From a checkpoint of a small contrastive image-text model: text encoder activation quick_gelu.
Rows from block 6 of the text encoder of a small contrastive image-text model, named by matrix and row number. Rows with one number belong to one neuron. Each number is 50 + 15 x the weight over its row's rms, rounded and kept within 0 to 99. All counts start at 0.
Before each neuron's rows are labels from the 100 texts, of 14848, where the neuron reaches its highest value: "tokens" is the input token at the peak. Only what is clearly more common there than usual is listed. The data: regions of photos with short descriptions (Visual Genome). In brackets: how many of the 100.
# fc1: MLP up (text_encoder.blocks.6.mlp.fc1.weight, 512x256), inputs 104-155
# fc2: MLP down (text_encoder.blocks.6.mlp.fc2.weight, 256x512, transposed), outputs 104-155

tokens: "purple" (49); "blue" (25)
fc1.83:74 29 55 38 64 54 53 31 46 74 56 50 55 64 62 42 36 61 21 46 48 30 42 48 14 55 41 65 48 35 79 21 33 55 40 40 58 68 63 49 64 40 51 40 34 53 18 52 66 50 29 63
fc2.83:80 51 44 36 31 49 63 37 50 55 41 73 43 75 28 36 45 45 38 48 65 24 29 61 58 69 34 67 57 42 53 39 23 44 66 04 71 42 64 51 34 33 50 68 28 76 53 64 43 42 45 73

tokens: "purple" (69); "pink" (10)
fc1.99:43 37 44 73 60 41 34 48 47 66 74 41 38 50 51 58 51 45 37 61 43 37 41 24 25 52 45 39 31 47 68 39 42 44 32 66 80 61 68 42 63 41 51 29 50 71 40 54 36 17 29 53
fc2.99:73 68 38 51 68 67 59 53 67 35 54 58 50 49 37 29 60 60 63 73 56 44 43 54 65 50 74 43 58 56 30 54 61 36 59 21 61 66 55 71 49 54 66 16 51 91 42 23 49 46 26 73

tokens: "on" (52)
fc1.198:53 73 39 34 28 64 52 23 45 80 38 79 75 69 73 54 56 71 36 29 51 57 41 56 55 40 24 26 75 46 81 62 24 64 70 33 36 60 59 46 67 67 75 42 60 62 68 57 47 40 52 58
fc2.198:54 53 55 43 18 41 46 28 55 33 48 44 32 66 64 57 34 54 53 48 73 57 61 68 37 46 52 51 64 57 40 44 45 36 74 81 26 55 63 55 68 42 39 57 56 50 27 23 73 51 67 49

tokens: "purple" (48); "<end>" (34); "pink" (8)
fc1.122:53 31 60 49 70 31 35 32 33 59 64 58 27 58 62 28 41 43 16 51 36 54 53 30 51 39 47 65 53 37 68 50 41 68 47 68 60 53 61 62 55 45 50 35 53 60 36 41 67 23 56 63
fc2.122:75 41 57 52 56 59 64 56 44 80 42 57 47 42 47 30 55 68 60 77 49 30 48 76 39 67 80 64 73 60 47 53 41 51 57 48 75 53 51 66 57 32 59 41 49 73 45 12 55 34 22 87

tokens: "<end>" (60); "tennis" (17); "no" (11)
fc1.378:65 37 36 56 48 58 22 25 47 49 63 49 54 61 44 53 56 71 42 76 44 24 54 39 56 44 53 53 23 42 49 80 51 53 43 48 54 84 67 39 32 38 35 54 59 62 33 44 29 10 59 43
fc2.378:46 53 75 49 80 41 48 63 49 48 66 53 16 22 35 41 61 59 78 57 47 38 54 41 44 55 59 49 68 56 36 42 53 35 60 52 47 68 65 79 15 43 43 01 71 64 57 18 48 47 30 38

tokens: "green" (10); "umpire" (9); "shirt" (8); "behind" (7)
fc1.482:52 14 33 55 61 49 60 55 61 61 54 82 31 61 51 30 20 70 38 72 50 34 53 39 57 39 46 74 33 54 61 32 55 37 52 30 55 54 55 70 55 73 44 65 18 72 35 59 61 41 27 48
fc2.482:75 64 63 24 28 48 38 62 33 73 60 25 20 45 32 65 54 63 53 57 43 63 36 24 56 44 77 51 04 63 38 60 66 32 25 46 59 63 33 58 61 28 47 55 64 52 45 40 66 86 37 40

tokens: "on" (14); "." (8)
fc1.10:69 76 51 68 52 42 48 35 24 48 70 67 43 57 61 65 41 40 73 31 58 25 78 40 32 59 56 59 64 49 79 72 65 24 49 49 73 41 67 61 85 44 42 56 34 27 46 73 45 53 63 69
fc2.10:67 65 41 57 95 60 57 65 43 56 76 57 38 78 48 59 65 67 43 69 50 53 41 44 54 55 60 45 63 49 53 57 68 29 40 32 68 45 74 45 70 39 62 52 37 70 56 85 49 47 55 60

tokens: "purple" (59)
fc1.166:44 25 47 50 55 50 49 48 56 60 82 40 44 73 51 42 50 44 38 48 40 31 43 42 17 52 43 42 30 37 58 39 38 32 47 57 74 59 72 60 62 41 54 38 41 41 26 36 44 38 40 35
fc2.166:67 57 44 56 75 85 35 41 53 37 61 52 29 70 34 26 61 56 65 86 65 36 62 51 66 61 56 58 54 63 38 75 53 46 55 17 55 67 65 58 46 53 45 38 40 76 33 49 56 45 24 54

tokens: "orange" (100)
fc1.76:58 60 49 56 68 57 34 38 63 27 51 40 46 63 88 59 38 58 30 55 60 69 44 49 38 65 51 37 51 30 44 68 63 55 27 45 23 80 58 18 66 44 27 58 60 37 50 64 46 44 74 43
fc2.76:45 82 57 44 47 42 54 54 49 73 34 31 64 38 39 50 57 38 55 60 38 48 66 54 62 52 99 40 60 46 26 55 44 59 58 50 51 58 22 81 42 42 65 47 79 62 47 21 65 65 30 56

tokens: "blue" (59); "bus" (7)
fc1.37:61 51 31 66 31 38 56 59 45 30 43 62 45 60 55 26 25 45 41 57 51 27 71 71 50 62 34 73 63 72 34 37 49 47 64 54 65 52 36 46 75 29 44 37 48 44 46 45 18 45 71 59
fc2.37:51 53 41 70 86 63 59 61 38 48 47 56 52 51 38 35 63 48 53 64 19 34 55 43 54 61 47 65 56 43 35 63 55 52 48 02 77 48 72 42 75 50 62 40 52 77 45 62 48 36 55 50

tokens: "blue" (44); "black" (7); "purple" (7)
fc1.444:25 31 47 62 44 55 52 49 55 55 50 56 66 73 85 22 38 52 38 38 60 64 61 44 50 48 24 71 72 39 79 52 45 55 31 46 66 56 45 58 66 67 47 77 38 65 39 64 51 51 27 51
fc2.444:23 39 54 44 30 36 39 76 38 61 21 48 51 53 11 56 71 20 66 60 50 57 60 64 41 49 33 54 40 72 34 51 61 34 66 42 45 35 57 54 47 41 61 24 35 56 62 43 58 51 15 43

tokens: "orange" (88)
fc1.463:61 58 49 80 43 51 51 24 71 50 55 45 33 62 76 51 33 91 34 30 72 66 58 21 38 59 42 44 42 20 58 50 62 63 29 41 58 63 55 54 64 46 27 60 35 52 32 80 24 59 53 42
fc2.463:49 42 58 29 41 13 76 78 45 78 55 54 65 41 00 44 38 20 49 54 40 47 56 56 77 43 61 60 38 70 37 65 61 43 76 44 54 22 39 56 31 61 60 54 55 39 57 42 63 43 28 47

tokens: "orange" (43); "yellow" (7)
fc1.50:65 67 52 72 66 56 28 34 32 45 66 60 18 67 93 54 49 78 58 62 80 67 64 42 32 44 59 50 34 46 41 58 53 63 33 76 43 72 42 49 47 65 48 60 56 49 35 55 43 64 53 23
fc2.50:34 49 59 59 61 65 16 28 40 51 48 45 53 84 76 39 63 23 72 75 56 42 67 48 61 53 56 59 52 39 64 73 53 67 59 64 34 73 49 50 45 38 39 55 48 53 44 54 41 34 64 33

tokens: "green" (39)
fc1.193:50 47 19 56 43 34 62 67 64 69 49 52 87 61 47 36 59 39 45 58 45 54 26 66 53 30 31 69 28 58 66 30 60 42 34 45 85 66 56 40 57 61 68 65 31 47 48 61 63 64 31 34
fc2.193:57 49 74 30 67 47 40 39 46 35 49 49 30 46 27 69 48 45 55 39 65 54 58 27 68 49 57 49 33 47 51 71 63 56 48 69 36 29 47 45 34 50 33 38 52 49 64 82 23 44 90 56

tokens: "<end>" (66); "snow" (13)
fc1.306:71 58 67 51 54 29 63 49 55 71 83 87 30 51 41 31 24 51 14 30 48 39 54 27 45 56 38 55 60 29 52 34 30 30 47 26 53 22 53 52 48 70 49 64 53 74 40 48 51 57 40 41
fc2.306:45 18 27 25 57 52 52 58 37 46 44 36 36 26 47 75 65 42 76 69 52 33 62 68 66 46 49 57 28 73 51 70 76 61 56 49 36 47 60 18 25 42 54 52 56 31 67 60 59 53 47 39

tokens: "blue" (64); "sky" (9)
fc1.352:78 30 59 61 41 37 60 54 60 61 85 87 75 61 44 22 28 60 25 43 48 49 27 34 37 62 26 71 39 41 68 49 57 41 43 70 62 54 63 46 58 64 40 71 37 46 46 75 33 24 42 45
fc2.352:60 45 41 14 28 48 71 54 49 60 43 61 62 59 38 40 24 63 37 50 41 57 45 46 72 28 35 79 41 61 56 57 58 42 44 33 47 59 27 40 52 52 42 76 17 66 46 80 51 78 50 60

tokens: "on" (29); "<end>" (29); "white" (9); "sign" (8)
fc1.338:63 32 62 56 76 39 66 34 75 36 69 94 59 49 59 31 42 76 49 36 35 43 29 44 44 35 45 66 34 32 63 21 44 49 51 45 41 58 71 59 30 68 32 51 58 59 50 62 44 51 63 28
fc2.338:37 61 61 53 53 57 48 64 29 60 45 31 75 59 74 47 53 41 52 44 35 69 58 40 48 59 60 36 71 60 34 44 22 66 43 46 68 45 60 57 77 49 50 62 87 60 47 56 31 43 37 58

tokens: "purple" (57); "pink" (19)
fc1.459:55 27 57 45 53 58 35 49 37 73 76 46 64 48 33 39 54 56 46 53 56 42 42 32 23 41 40 62 56 47 79 49 30 60 33 58 79 58 78 71 46 32 50 29 55 75 44 33 60 30 37 28
fc2.459:68 42 32 53 81 67 56 58 57 53 58 56 46 47 44 41 48 68 54 75 58 25 40 54 56 44 81 52 54 63 56 57 58 45 52 32 69 61 54 60 54 50 61 12 47 80 49 33 62 33 21 74

tokens: "on" (20)
fc1.281:39 46 51 41 72 63 22 50 56 28 46 51 50 60 45 40 55 52 71 29 73 62 17 74 66 75 42 41 60 72 45 59 53 39 41 37 55 62 35 63 42 74 34 38 48 74 50 60 24 46 31 46
fc2.281:55 43 32 54 69 56 47 32 42 34 00 45 30 67 58 47 46 75 41 60 65 37 37 57 56 47 39 50 62 56 50 60 56 58 62 57 44 50 70 31 61 50 46 22 54 81 33 34 60 46 65 56

tokens: "blue" (72)
fc1.406:67 46 51 71 61 53 40 70 49 49 57 65 75 42 57 41 37 75 29 40 44 55 51 37 23 18 16 41 26 44 71 51 70 42 37 66 44 57 37 50 61 51 34 32 43 45 54 40 66 40 53 48
fc2.406:46 51 45 50 91 58 35 50 66 34 78 72 23 52 48 50 42 44 58 47 49 45 63 42 39 41 41 45 66 38 40 37 52 37 43 51 31 69 49 61 39 69 55 12 52 78 45 33 61 69 43 51

tokens: "pink" (41); "purple" (19)
fc1.236:71 39 41 46 73 23 48 38 49 61 71 25 55 45 61 28 49 45 45 47 59 51 48 25 57 56 47 63 42 72 32 77 73 48 72 39 44 70 56 36 44 64 61 56 77 67 35 51 56 67 31 42
fc2.236:42 57 44 51 89 68 55 56 35 34 50 49 41 61 65 48 44 71 58 50 58 51 52 46 69 56 37 62 72 61 57 53 61 49 55 51 73 46 64 54 77 46 53 49 63 59 52 30 65 39 61 55

tokens: "orange" (17); "riding" (17); "swinging" (7)
fc1.368:57 65 47 45 56 52 10 41 59 44 62 40 43 59 48 59 59 74 49 66 67 53 69 43 27 28 64 44 21 48 47 63 58 54 37 66 35 73 32 21 45 60 33 45 29 43 59 44 55 42 45 46
fc2.368:36 35 29 64 32 48 57 56 60 47 35 48 42 41 75 68 44 59 55 42 58 44 48 55 57 53 43 60 54 63 77 41 56 58 52 42 42 53 57 54 62 43 55 81 50 30 68 73 48 56 60 37

tokens: "purple" (34); "tv" (17); "television" (7)
fc1.132:63 43 49 66 71 40 55 60 40 78 49 44 35 66 68 22 30 76 28 39 58 48 36 44 36 55 53 70 60 59 47 38 20 37 26 56 66 74 74 57 68 67 54 31 66 54 45 44 33 26 21 49
fc2.132:68 45 70 32 45 47 55 44 49 44 29 68 54 54 64 52 64 51 45 33 91 34 31 65 44 77 47 42 80 35 48 20 32 54 46 29 36 38 63 47 46 19 48 59 46 66 47 48 45 51 59 83

tokens: "orange" (36); "red" (9); "pumpkin" (7); "oranges" (7)
fc1.438:54 23 41 45 64 57 23 32 48 40 60 27 75 36 58 49 36 44 49 56 60 72 32 46 57 33 39 41 45 59 57 38 60 64 68 72 28 36 60 60 57 55 57 43 34 42 44 32 73 55 33 39
fc2.438:58 40 52 45 71 40 60 55 59 48 44 46 74 51 72 54 44 48 41 50 99 47 34 40 58 44 42 41 46 58 40 59 33 53 52 93 39 50 37 58 37 53 47 21 60 56 55 30 40 50 54 60

tokens: "<end>" (51); "snow" (9)
fc1.161:69 59 66 66 47 48 56 66 46 75 54 70 36 29 70 41 41 51 53 43 52 65 48 31 41 40 26 54 61 38 43 41 74 55 38 63 21 48 57 33 58 61 53 37 54 47 51 49 75 37 25 29
fc2.161:27 54 59 52 48 56 38 45 43 60 27 32 53 67 40 53 64 59 33 55 60 65 55 70 29 69 22 54 57 60 47 59 60 48 37 57 41 52 55 49 68 52 34 83 38 21 41 72 93 76 50 45

tokens: "green" (89)
fc1.240:38 48 51 49 46 34 77 32 51 38 42 44 37 56 35 46 70 44 47 75 41 42 46 34 28 43 41 56 45 46 40 56 34 47 23 49 77 34 67 39 46 45 63 30 61 59 64 48 33 66 34 53
fc2.240:37 59 57 57 45 39 65 85 40 72 45 59 57 26 36 27 42 15 67 50 30 47 54 43 58 40 56 67 57 37 62 47 49 41 21 35 84 47 48 62 68 38 71 71 57 28 74 74 52 40 30 50