python train.py --tokenizer="word" --encoder_activation="silu" --encoder_channel_attention="eca" --text_encoder_norm_position="pre" --init="torch_default" --steps=8000
Rows from block 3 of the text encoder of a small contrastive image-text model, named by matrix and row number. Rows with one number belong to one neuron. Each number is 128 + 24 x the weight over its row's rms, rounded and kept within 0 to 255. All counts start at 0. Numbers have three digits each. After the name is the row's rms in percent of the matrix's.
After each neuron's rows are labels from the 100 texts, of 14848, where the neuron reaches its highest value: "fires on" is the input token at the peak. Only what is clearly more common there than usual is listed. The data: regions of photos with short descriptions (Visual Genome). In brackets: how many of the 100.
# fc1: MLP up (text_encoder.blocks.3.mlp.fc1.weight, 512x256), inputs 86-171
# fc2: MLP down (text_encoder.blocks.3.mlp.fc2.weight, 256x512, transposed), outputs 86-171

fc1.383 102:096124087149091157116134104171128123131143116141139114101114093156125126118119126118183122128139123113115098086152098151083095087160123100130122154107150158139073129134191102138109118118123123118123131087141096136104113143105083093108131161156144110136092127
fc2.383 094:101104109131116135100195104170119151099120150133179143068123105155160126117126161105193153124101126110097099099103150158156109120120070109168130114115160133116146088085156125156164118116123120123127125102104137126162149131093095147133154172100121103107128128
fires on: "pink" (43); "<end>" (39)

fc1.207 130:098090119157126172097087117161165174119116155083113151122082130110185123135092133146138120095133152110117151145127110101122124108122140134101106150118119167125127125127165130090110111133127163090155076086145129123076088086111074079098133108124161143085114165
fc2.207 202:126158147101143106133147121108112097138110127132083122145123121121107112128136116119123123203134116139144086120131122132088140120122148086121114153116140136153153144130092127131086126110165134132084143139145177134137128131128162155108156124157152150123116130
fires on: "<end>" (55); "handle" (14)

fc1.408 062:152136085111150165136139139132105156162163113156091141154140131132144145143094111140139110133155131135104112153107109167136129148127152087146146131134106146102085094092102156101107139162132134137105105162133142158104135100155120148095125107102122128120164095
fc2.408 009:105113141172130130132156153110135132131142123136073146164152120161136100111127111097145147123130112129131243080127187103128109135123103101122132146059128119142155108123129151120102111136143134146084103133114116143130123073131131135127114136131125121138120105
fires on: "black" (13); "." (8); "skis" (7); "suit" (7)

fc1.85 119:127129105125065140096095114142112105115125119135146116110122106146109118109132165108146151132149179104123173133116170143105119116100077155131117164096140132106088100135117114120139124114098097144167152155133096089143154152135119079133143140152121137159127130
fc2.85 121:086121144093141102090162120153141152162079146094183076117083088131132108122145112133063097129120144152137088156125110112137142125133142117120127137124140157128127136106154125139105149102166076180162099094108138129150125111113099102107121144103155123084107128
fires on: "green" (69)

fc1.277 097:150151118122075137084135130155117130144136125132129105095112107200144152091093119129170148139173155066078130133152169157161141098099089147141102148139104135129104142132114119161176137111091135137163145114144129091140139115138149096140149130155113175104101126
fc2.277 086:091117121090108129093131127139129139159080142135169108129114069153151109105137111113122128123137163096126112151137102127111146115112098120122111140116146169112150119101141119131129143100134076160164092098130123094142115098112116108108143151128120131078137134
fires on: "green" (42); "<end>" (28); "broccoli" (12)

fc1.464 122:147146103171084145113110117103103126115162106138121122116134161133152150106107116119153154168161145073107152141127151166129106120099129140144096104127135117091119111150112080161161110144100117131120125161104125088122151167147145141126092166148078175162111154
fc2.464 174:125110125135115145110124168111133125133074127109116118090112152140122123120135119137126131093129139130117134133116151124123109129153177125115119125097113145130148110142176173106103139114144111158154079099134103136106095114119111100092108129136143096140133119
fires on: "orange" (46); "pumpkin" (7)

fc1.401 059:157145130174154129115103093137138131160100090107176105145102103132102090117091139137130115143155110122134119112166141134147148147100102120149149157155150131107138144162140110128117125139141156126160116120122080121094109178122138163154145092159122087165154156
fc2.401 024:139170117124115148120127110163126155129064116156125074122127174149141106143120111158255134139110165126138116158157111145108160147133131122118158117145105115123182131129117134153118146129163112133156123127178172119148130139092132124138139100146149131119121122
fires on: "on" (23); "no" (9); "." (7)

fc1.284 118:101094132132142101093126112109181124139131105132107166148126144114130130133135101159120143146105131097122115109127155111163142147109128131157134091136105161125155089131116132130131137157120085134138141093149106089147110085151158150109139116132158133047113145
fc2.284 170:128070143135186131132093187069154109126141135106100140140121199089102128118125091160114140093137153111131129144100152112116108124143124152118137144079092102120135133147103170127088131153151135128121159182145111075145128146151158117121128118145152127134115145
fires on: "black" (65)

fc1.161 060:161126104156112140109108159114138174154097147124135103143146144095121150108095109106101152116102136121092102127120093105164093160163133125104117144153157079132114154158110100150143092147102117156108119145100120144123152102092144111114096102105175141140125143
fc2.161 022:166116113145113134105122128129147146139123131156106086161149155158082123128134119127227135138161133162153144158156152141113104165122128119109147122088138100098180132131122113141125108165153059117121142165136158147124133169094138122136113118133136130106117137
fires on: "on" (23)

fc1.399 087:088084092127125117100156112151166176104160106134164124167154131097152103100079110112167127145131086142098099069135128103123128143129098114115137170139119141122069133145113141158106131153119114092151142133117113100143100139140084100112126129159101124135075135
fc2.399 088:132164107109114141081116074158112141121104174128131124089157105129194173131123132100108095156141133117145092136127145101119172165134144086158113107125133148140085127151162120089126140092181133124105146139126139138102100103095139137095153154140115111076152159
fires on: "pink" (71); "maroon" (7)

fc1.369 105:105093131149111150091119106108165144137153103109096129103111160138176123121139106158134122123160182122142163118134137097134093094120119155145143137102134134121127164158146152140104144124117138137126135089120085115120133121142100102094133157143113173137067155
fc2.369 102:115180132112111138152119149149108155108105105155127154188139112111126103146115133113137145124137082109144143109133143105064146157139142116106121138144161131158115152102148103104088124122101172148121117072138182150149129133121124149153150115154112158160136121
fires on: "purple" (53); "<end>" (30)

fc1.143 058:127166122151138115170135084090146121108103088096151115104147111129156128115111143119141166147165137167163161102143100082123121140099114162133081122094125100127138128108076150136110134111164139098155123119131123115076124106118123120112128134129143114116139166
fc2.143 008:098109132098167129133132136125117136139141119086129136197146110124127161122135145126062119086113171137141074108109136139144095135121082128123114137111173096132117134097137110146116135119126135158159081125135107103076151131134132135161115101122077148123097115
fires on: "green" (96)

fc1.251 104:093127137143099111116136117102132158157126103093091147078093123141153143154112100154123141164137152054137144140158119122130130143098102144169151111112120150097108169159139120138165149123089128103156097129102088111118128129158142105118113123118138154128148152
fc2.251 113:131116117129144139129121185064130112132158105113152131151124181089141142113123106158076140085169109090149116136141100121106121102121125143152130126109104121154149116119089151121110097111090173118127174138123165126130115151138181112129129090148103167138116144
fires on: "black" (58); "<end>" (39)

fc1.263 059:139109121138141135115113150090135112139130090108124123151114093131111102084121165122105132114117116081119113085142111096093113097130123109119099138172099144131156129137103142154158109165116091129089098132125142115078143157110105113123141125114155080114095158
fc2.263 012:135124168115122131110115145118130144133132092092118081134118113138094083132145122129121150147109084129109153125121106130112106147140126121096093135088097122119119127131094137107107113186124042134123134176082135126126125112123120106156137181147146160147114127
fires on: "black" (79)

fc1.237 137:107114121149133124083156106126134137138141126098117148141112134138187150118114100141181138141149146131141125104145106109109093062121104108140119159124090163107112135130168116125134098113141111100111115062129144126115081118139104133083148165155143128096089193
fc2.237 158:119115135086111121078140111149135182128117178123117160124113129126210167122129118110139127120162087097144098160153182104112163113130101129141140130144133137122097162133170151112118155071120177127111115084115171133144095097117132146119142104103121139110122179
fires on: "purple" (59); "pink" (38)

fc1.362 082:147128098099145108090076130145099168160151146165135111152098086126103121155137125123119110078145093118139146118113126136090149117130100134115150140099151122100093146146159091091158110120135112131154177124118151115111146100145084070137165109134153118108098134
fc2.362 043:158154112110138142149114164180135128115109094118154123106129135145136135138107165116077133131126093145113108099100156132170136135158138148138123115142117124128101103117144138112160141145134078161160104120120106099118146131123089129170086127126110065110137109
fires on: "green" (11)

fc1.389 060:091095121132131091139132091123149118094134146118126135095135162143174131146153132088119097111129111092097116106114097156122124118135140074140152093143086110137132141101136134134154152152088113141097163100146143167110086145138147133107150138141112100145136122
fc2.389 009:129134118122128098131155080143122100117129131119167084145122135177121159120132128158135118093143130114135059119140088142176131162165106155097120121141145129104121116116143109155125174148145126155140172118158136090112139173151159158156120126149111133111084140
fires on: "green" (85)

fc1.1 102:088109132147105113108142087122128184109157115137079158149122081170139116122133128110148145158148141072097117082135123143098083120091062131108112159132135130122097146124114107164154103124101140092118107066112101126124126122121129133114143163121125103106086114
fc2.1 084:155108100156106188092093114114120133104105161135149132067128156150173132122127156109153160106145153113130126116116144106087140120165111136151091133074116122134141142154149142092132145096107181144126120116114146135150113090102109160119178118169136111142133148
fires on: "purple" (53); "<end>" (35); "maroon" (9)

fc1.41 122:116093119136125141091131081163159110146161117092124142146114106143143152113140104175167119161101129139108140097116128109122135075111105118139125139112118136101140146163149146138151119136147152082106156086099131141096119101101107098096134133116155131097110158
fc2.41 131:120143153101085121100139118135158164138095172125117124129111103151208178121129128114126143120174120088134108172178194099126183142104138141137140137162136169122116143146141143114124155089109172132105126106116170114155109107146161156128110117102111171106153153
fires on: "purple" (63); "pink" (22); "child" (9)

fc1.470 109:120148087107101146109105131136132162125165117141113130119147129164151128121071115108152123107147145089116125101103111152124099117153106130131076143122100165114082133164123099136124102128094122087149162140083118137113094166142117097131139158150107134106126156
fc2.470 117:167138182102124122158093171107141128118103110125087103150161136122128103133120138122142132126117105135117113137126147112130146136133149137130123121186131142155127116136072110118153113155144100147134157176162124122101145151135100120131082145120105114133162114
fires on: "orange" (93)

fc1.144 060:141100102118127104124127145141168137116133145099090136121095134125098111111092082102103134099107151094107158133116134128166127147151132134152094085141149130090154118158143157183098137123116129141156173150093132126103115107121138149098135145133143143148141100
fc2.144 021:149145082138110131100174139130164171110102140104089091115126150137091123121133128117162135129156175171125078147127174139123118191116145119104145094135131124105209093109115123117118129136149110128123130168153123131107140143096120127152149141148142142128131150
fires on: "green" (17); "on" (12)

fc1.429 125:118098105184098143154104153114141104129113152164127150145134105114159159134130139112163170155117128084140146148137152164149149114096112144105121136157164153113160083126093094117169133183112105104145095124165115095110111121115118153172116130122104177106170160
fc2.429 163:158125155123143099137118105096137113139171130128167125144124147105102124139144117147121124118133129126149096139137110126092120120101107142121129149106137087130114178153093152143094139087143182123071178168115143111163147158151161142128151100136095149158089136
fires on: "<end>" (68); "grassy" (7)

fc1.35 077:133123135164105115125120087147140151132164110105087142138090170157176131088142118147181152114133110114083183138117122093142109077099151101089099140136117118124141168158118139155109087141153134105115143097108134125097113132096105102111140123128169122089079166
fc2.35 027:128150148132105138133149131139146129144093127156113140148159118164120171090104126133144101113119147130134139135159148130106132119147200097157131132138153150121162113121143151156104139099170170129084110086105168126166131142132145177108135158145129105074113159
fires on: "purple" (56); "<end>" (36)

fc1.109 061:091151126152119131131136164153113158138152095130106123132153143121146132103115166136127145116131148123113116120143113095104123126124136097125158098114123119086119157161150084163154119114162153143152172146130140116159079129099149145093143154096110128162101103
fc2.109 015:110123095120148153106167126122117121122121111100125112115119162126149121142154142132117147146152123129125107114101177157097107133127163104099126100124117086111149144127119115121107127150117116184189090167121128109119119080078111092105166144141101137128125118
fires on: "green" (36); "player" (18)

fc1.157 129:122116103130116126060139127137119108147148126142123147147126138154132108133125123137153138116152144106117132108106144158063100097126120107151115129127129147099115145150177141152128116128128069108134126122150103111123122138114113094081154174145113121137105135
fc2.157 166:128111112123153140096130169090120162141101176128128070045145138148141134107134104128094091076129150173154098135103138126134135120148138100127106119111113141114123110137143134106096137116191142128153181184147113089090141137115120111104127144140125110098125119
fires on: "yellow" (22); "doughnut" (13)

fc1.152 095:090153119136106126095113134162143150119135101154079119101143102159122110095086153128172140116138149125114143094112108140127128105144114120140077154103138164093097118150122153151137119116112141084130157114131127099094143111156097095142130176115083120077107127
fc2.152 075:106131165089116132137127145179120142127095134137130126181147110137138093126119137124166144106088135116107118126118110131127110121136176106127111125155157164125158105085136116136120122107176134147105083083148183138145116116111081153134140144110138108080146138
fires on: "<end>" (76); "broccoli" (14)

fc1.472 107:109103088152097125099141069180123130100171136119122134149104126163150135122097114147175130159137104144108140113127127120103090105127127116123090115119128122113109114119177098119113108138157108097119136068118121131131134118084102114101172178167157166100113148
fc2.472 075:136133106095092138102152106152159157129119161127136104105121105157208165105108129121113130115171165092129116154170175115146141130128124139172124118143098165110130118156150121129143137109111134105119130093095158118141096107124146148119128165124123171082146176
fires on: "pink" (95)

fc1.89 110:126129075105115145120157132149129147123135097129121133166121127151124105126097120132148141149135137090146131125096157138089124080130114102111107132112143150138110128129165093144127099119125107136170110068123116142123124144079083074122174169166139124154107120
fc2.89 118:132101188120144118142104155086125137116126141139097130161173153127116095113152128102135127091098089166131105144091151123124116112125151092117111127136135131133107115098113124143115134108164160142135134165167147118138150140119084173121130140103103093164140119
fires on: "yellow" (55); "<end>" (40)

fc1.466 086:132107100122102130117125088110125127119135075132117146122119122134092129102146159126136151146160119118127161079148126160116115078147139092113100115149138138096169127114139130147115123113115146116124081109130084143103141137123110112120148123181118160145081132
fc2.466 042:130107108153098155116155107126105084122126163127145113105118092154096121102135142125129111096117153168139168140145135123106107120136124114123123140100148130148167114147189126124103127088148149136108092072124092140135149088112113114100172139137136140138114126
fires on: "blonde" (11); "shining" (10); "light" (9)

fc1.314 093:156105113116107134128131114171127123126136120124122128126136118167131140101125130100171132116122120144131158073110138159131110056149116110137086101097143093118143086150154080113134106141101121116120142132150148126099154155096114123142129183135103135146144122
fc2.314 083:138144124148121125138131103148124109113106121118130172125190147113133095158124131118126116152132090133146096098111110143091141125155168096143113094132120156141114126119131105139147136101129132140117106133126153191124090135116096155123134126147127062155153116
fires on: "yellow" (73)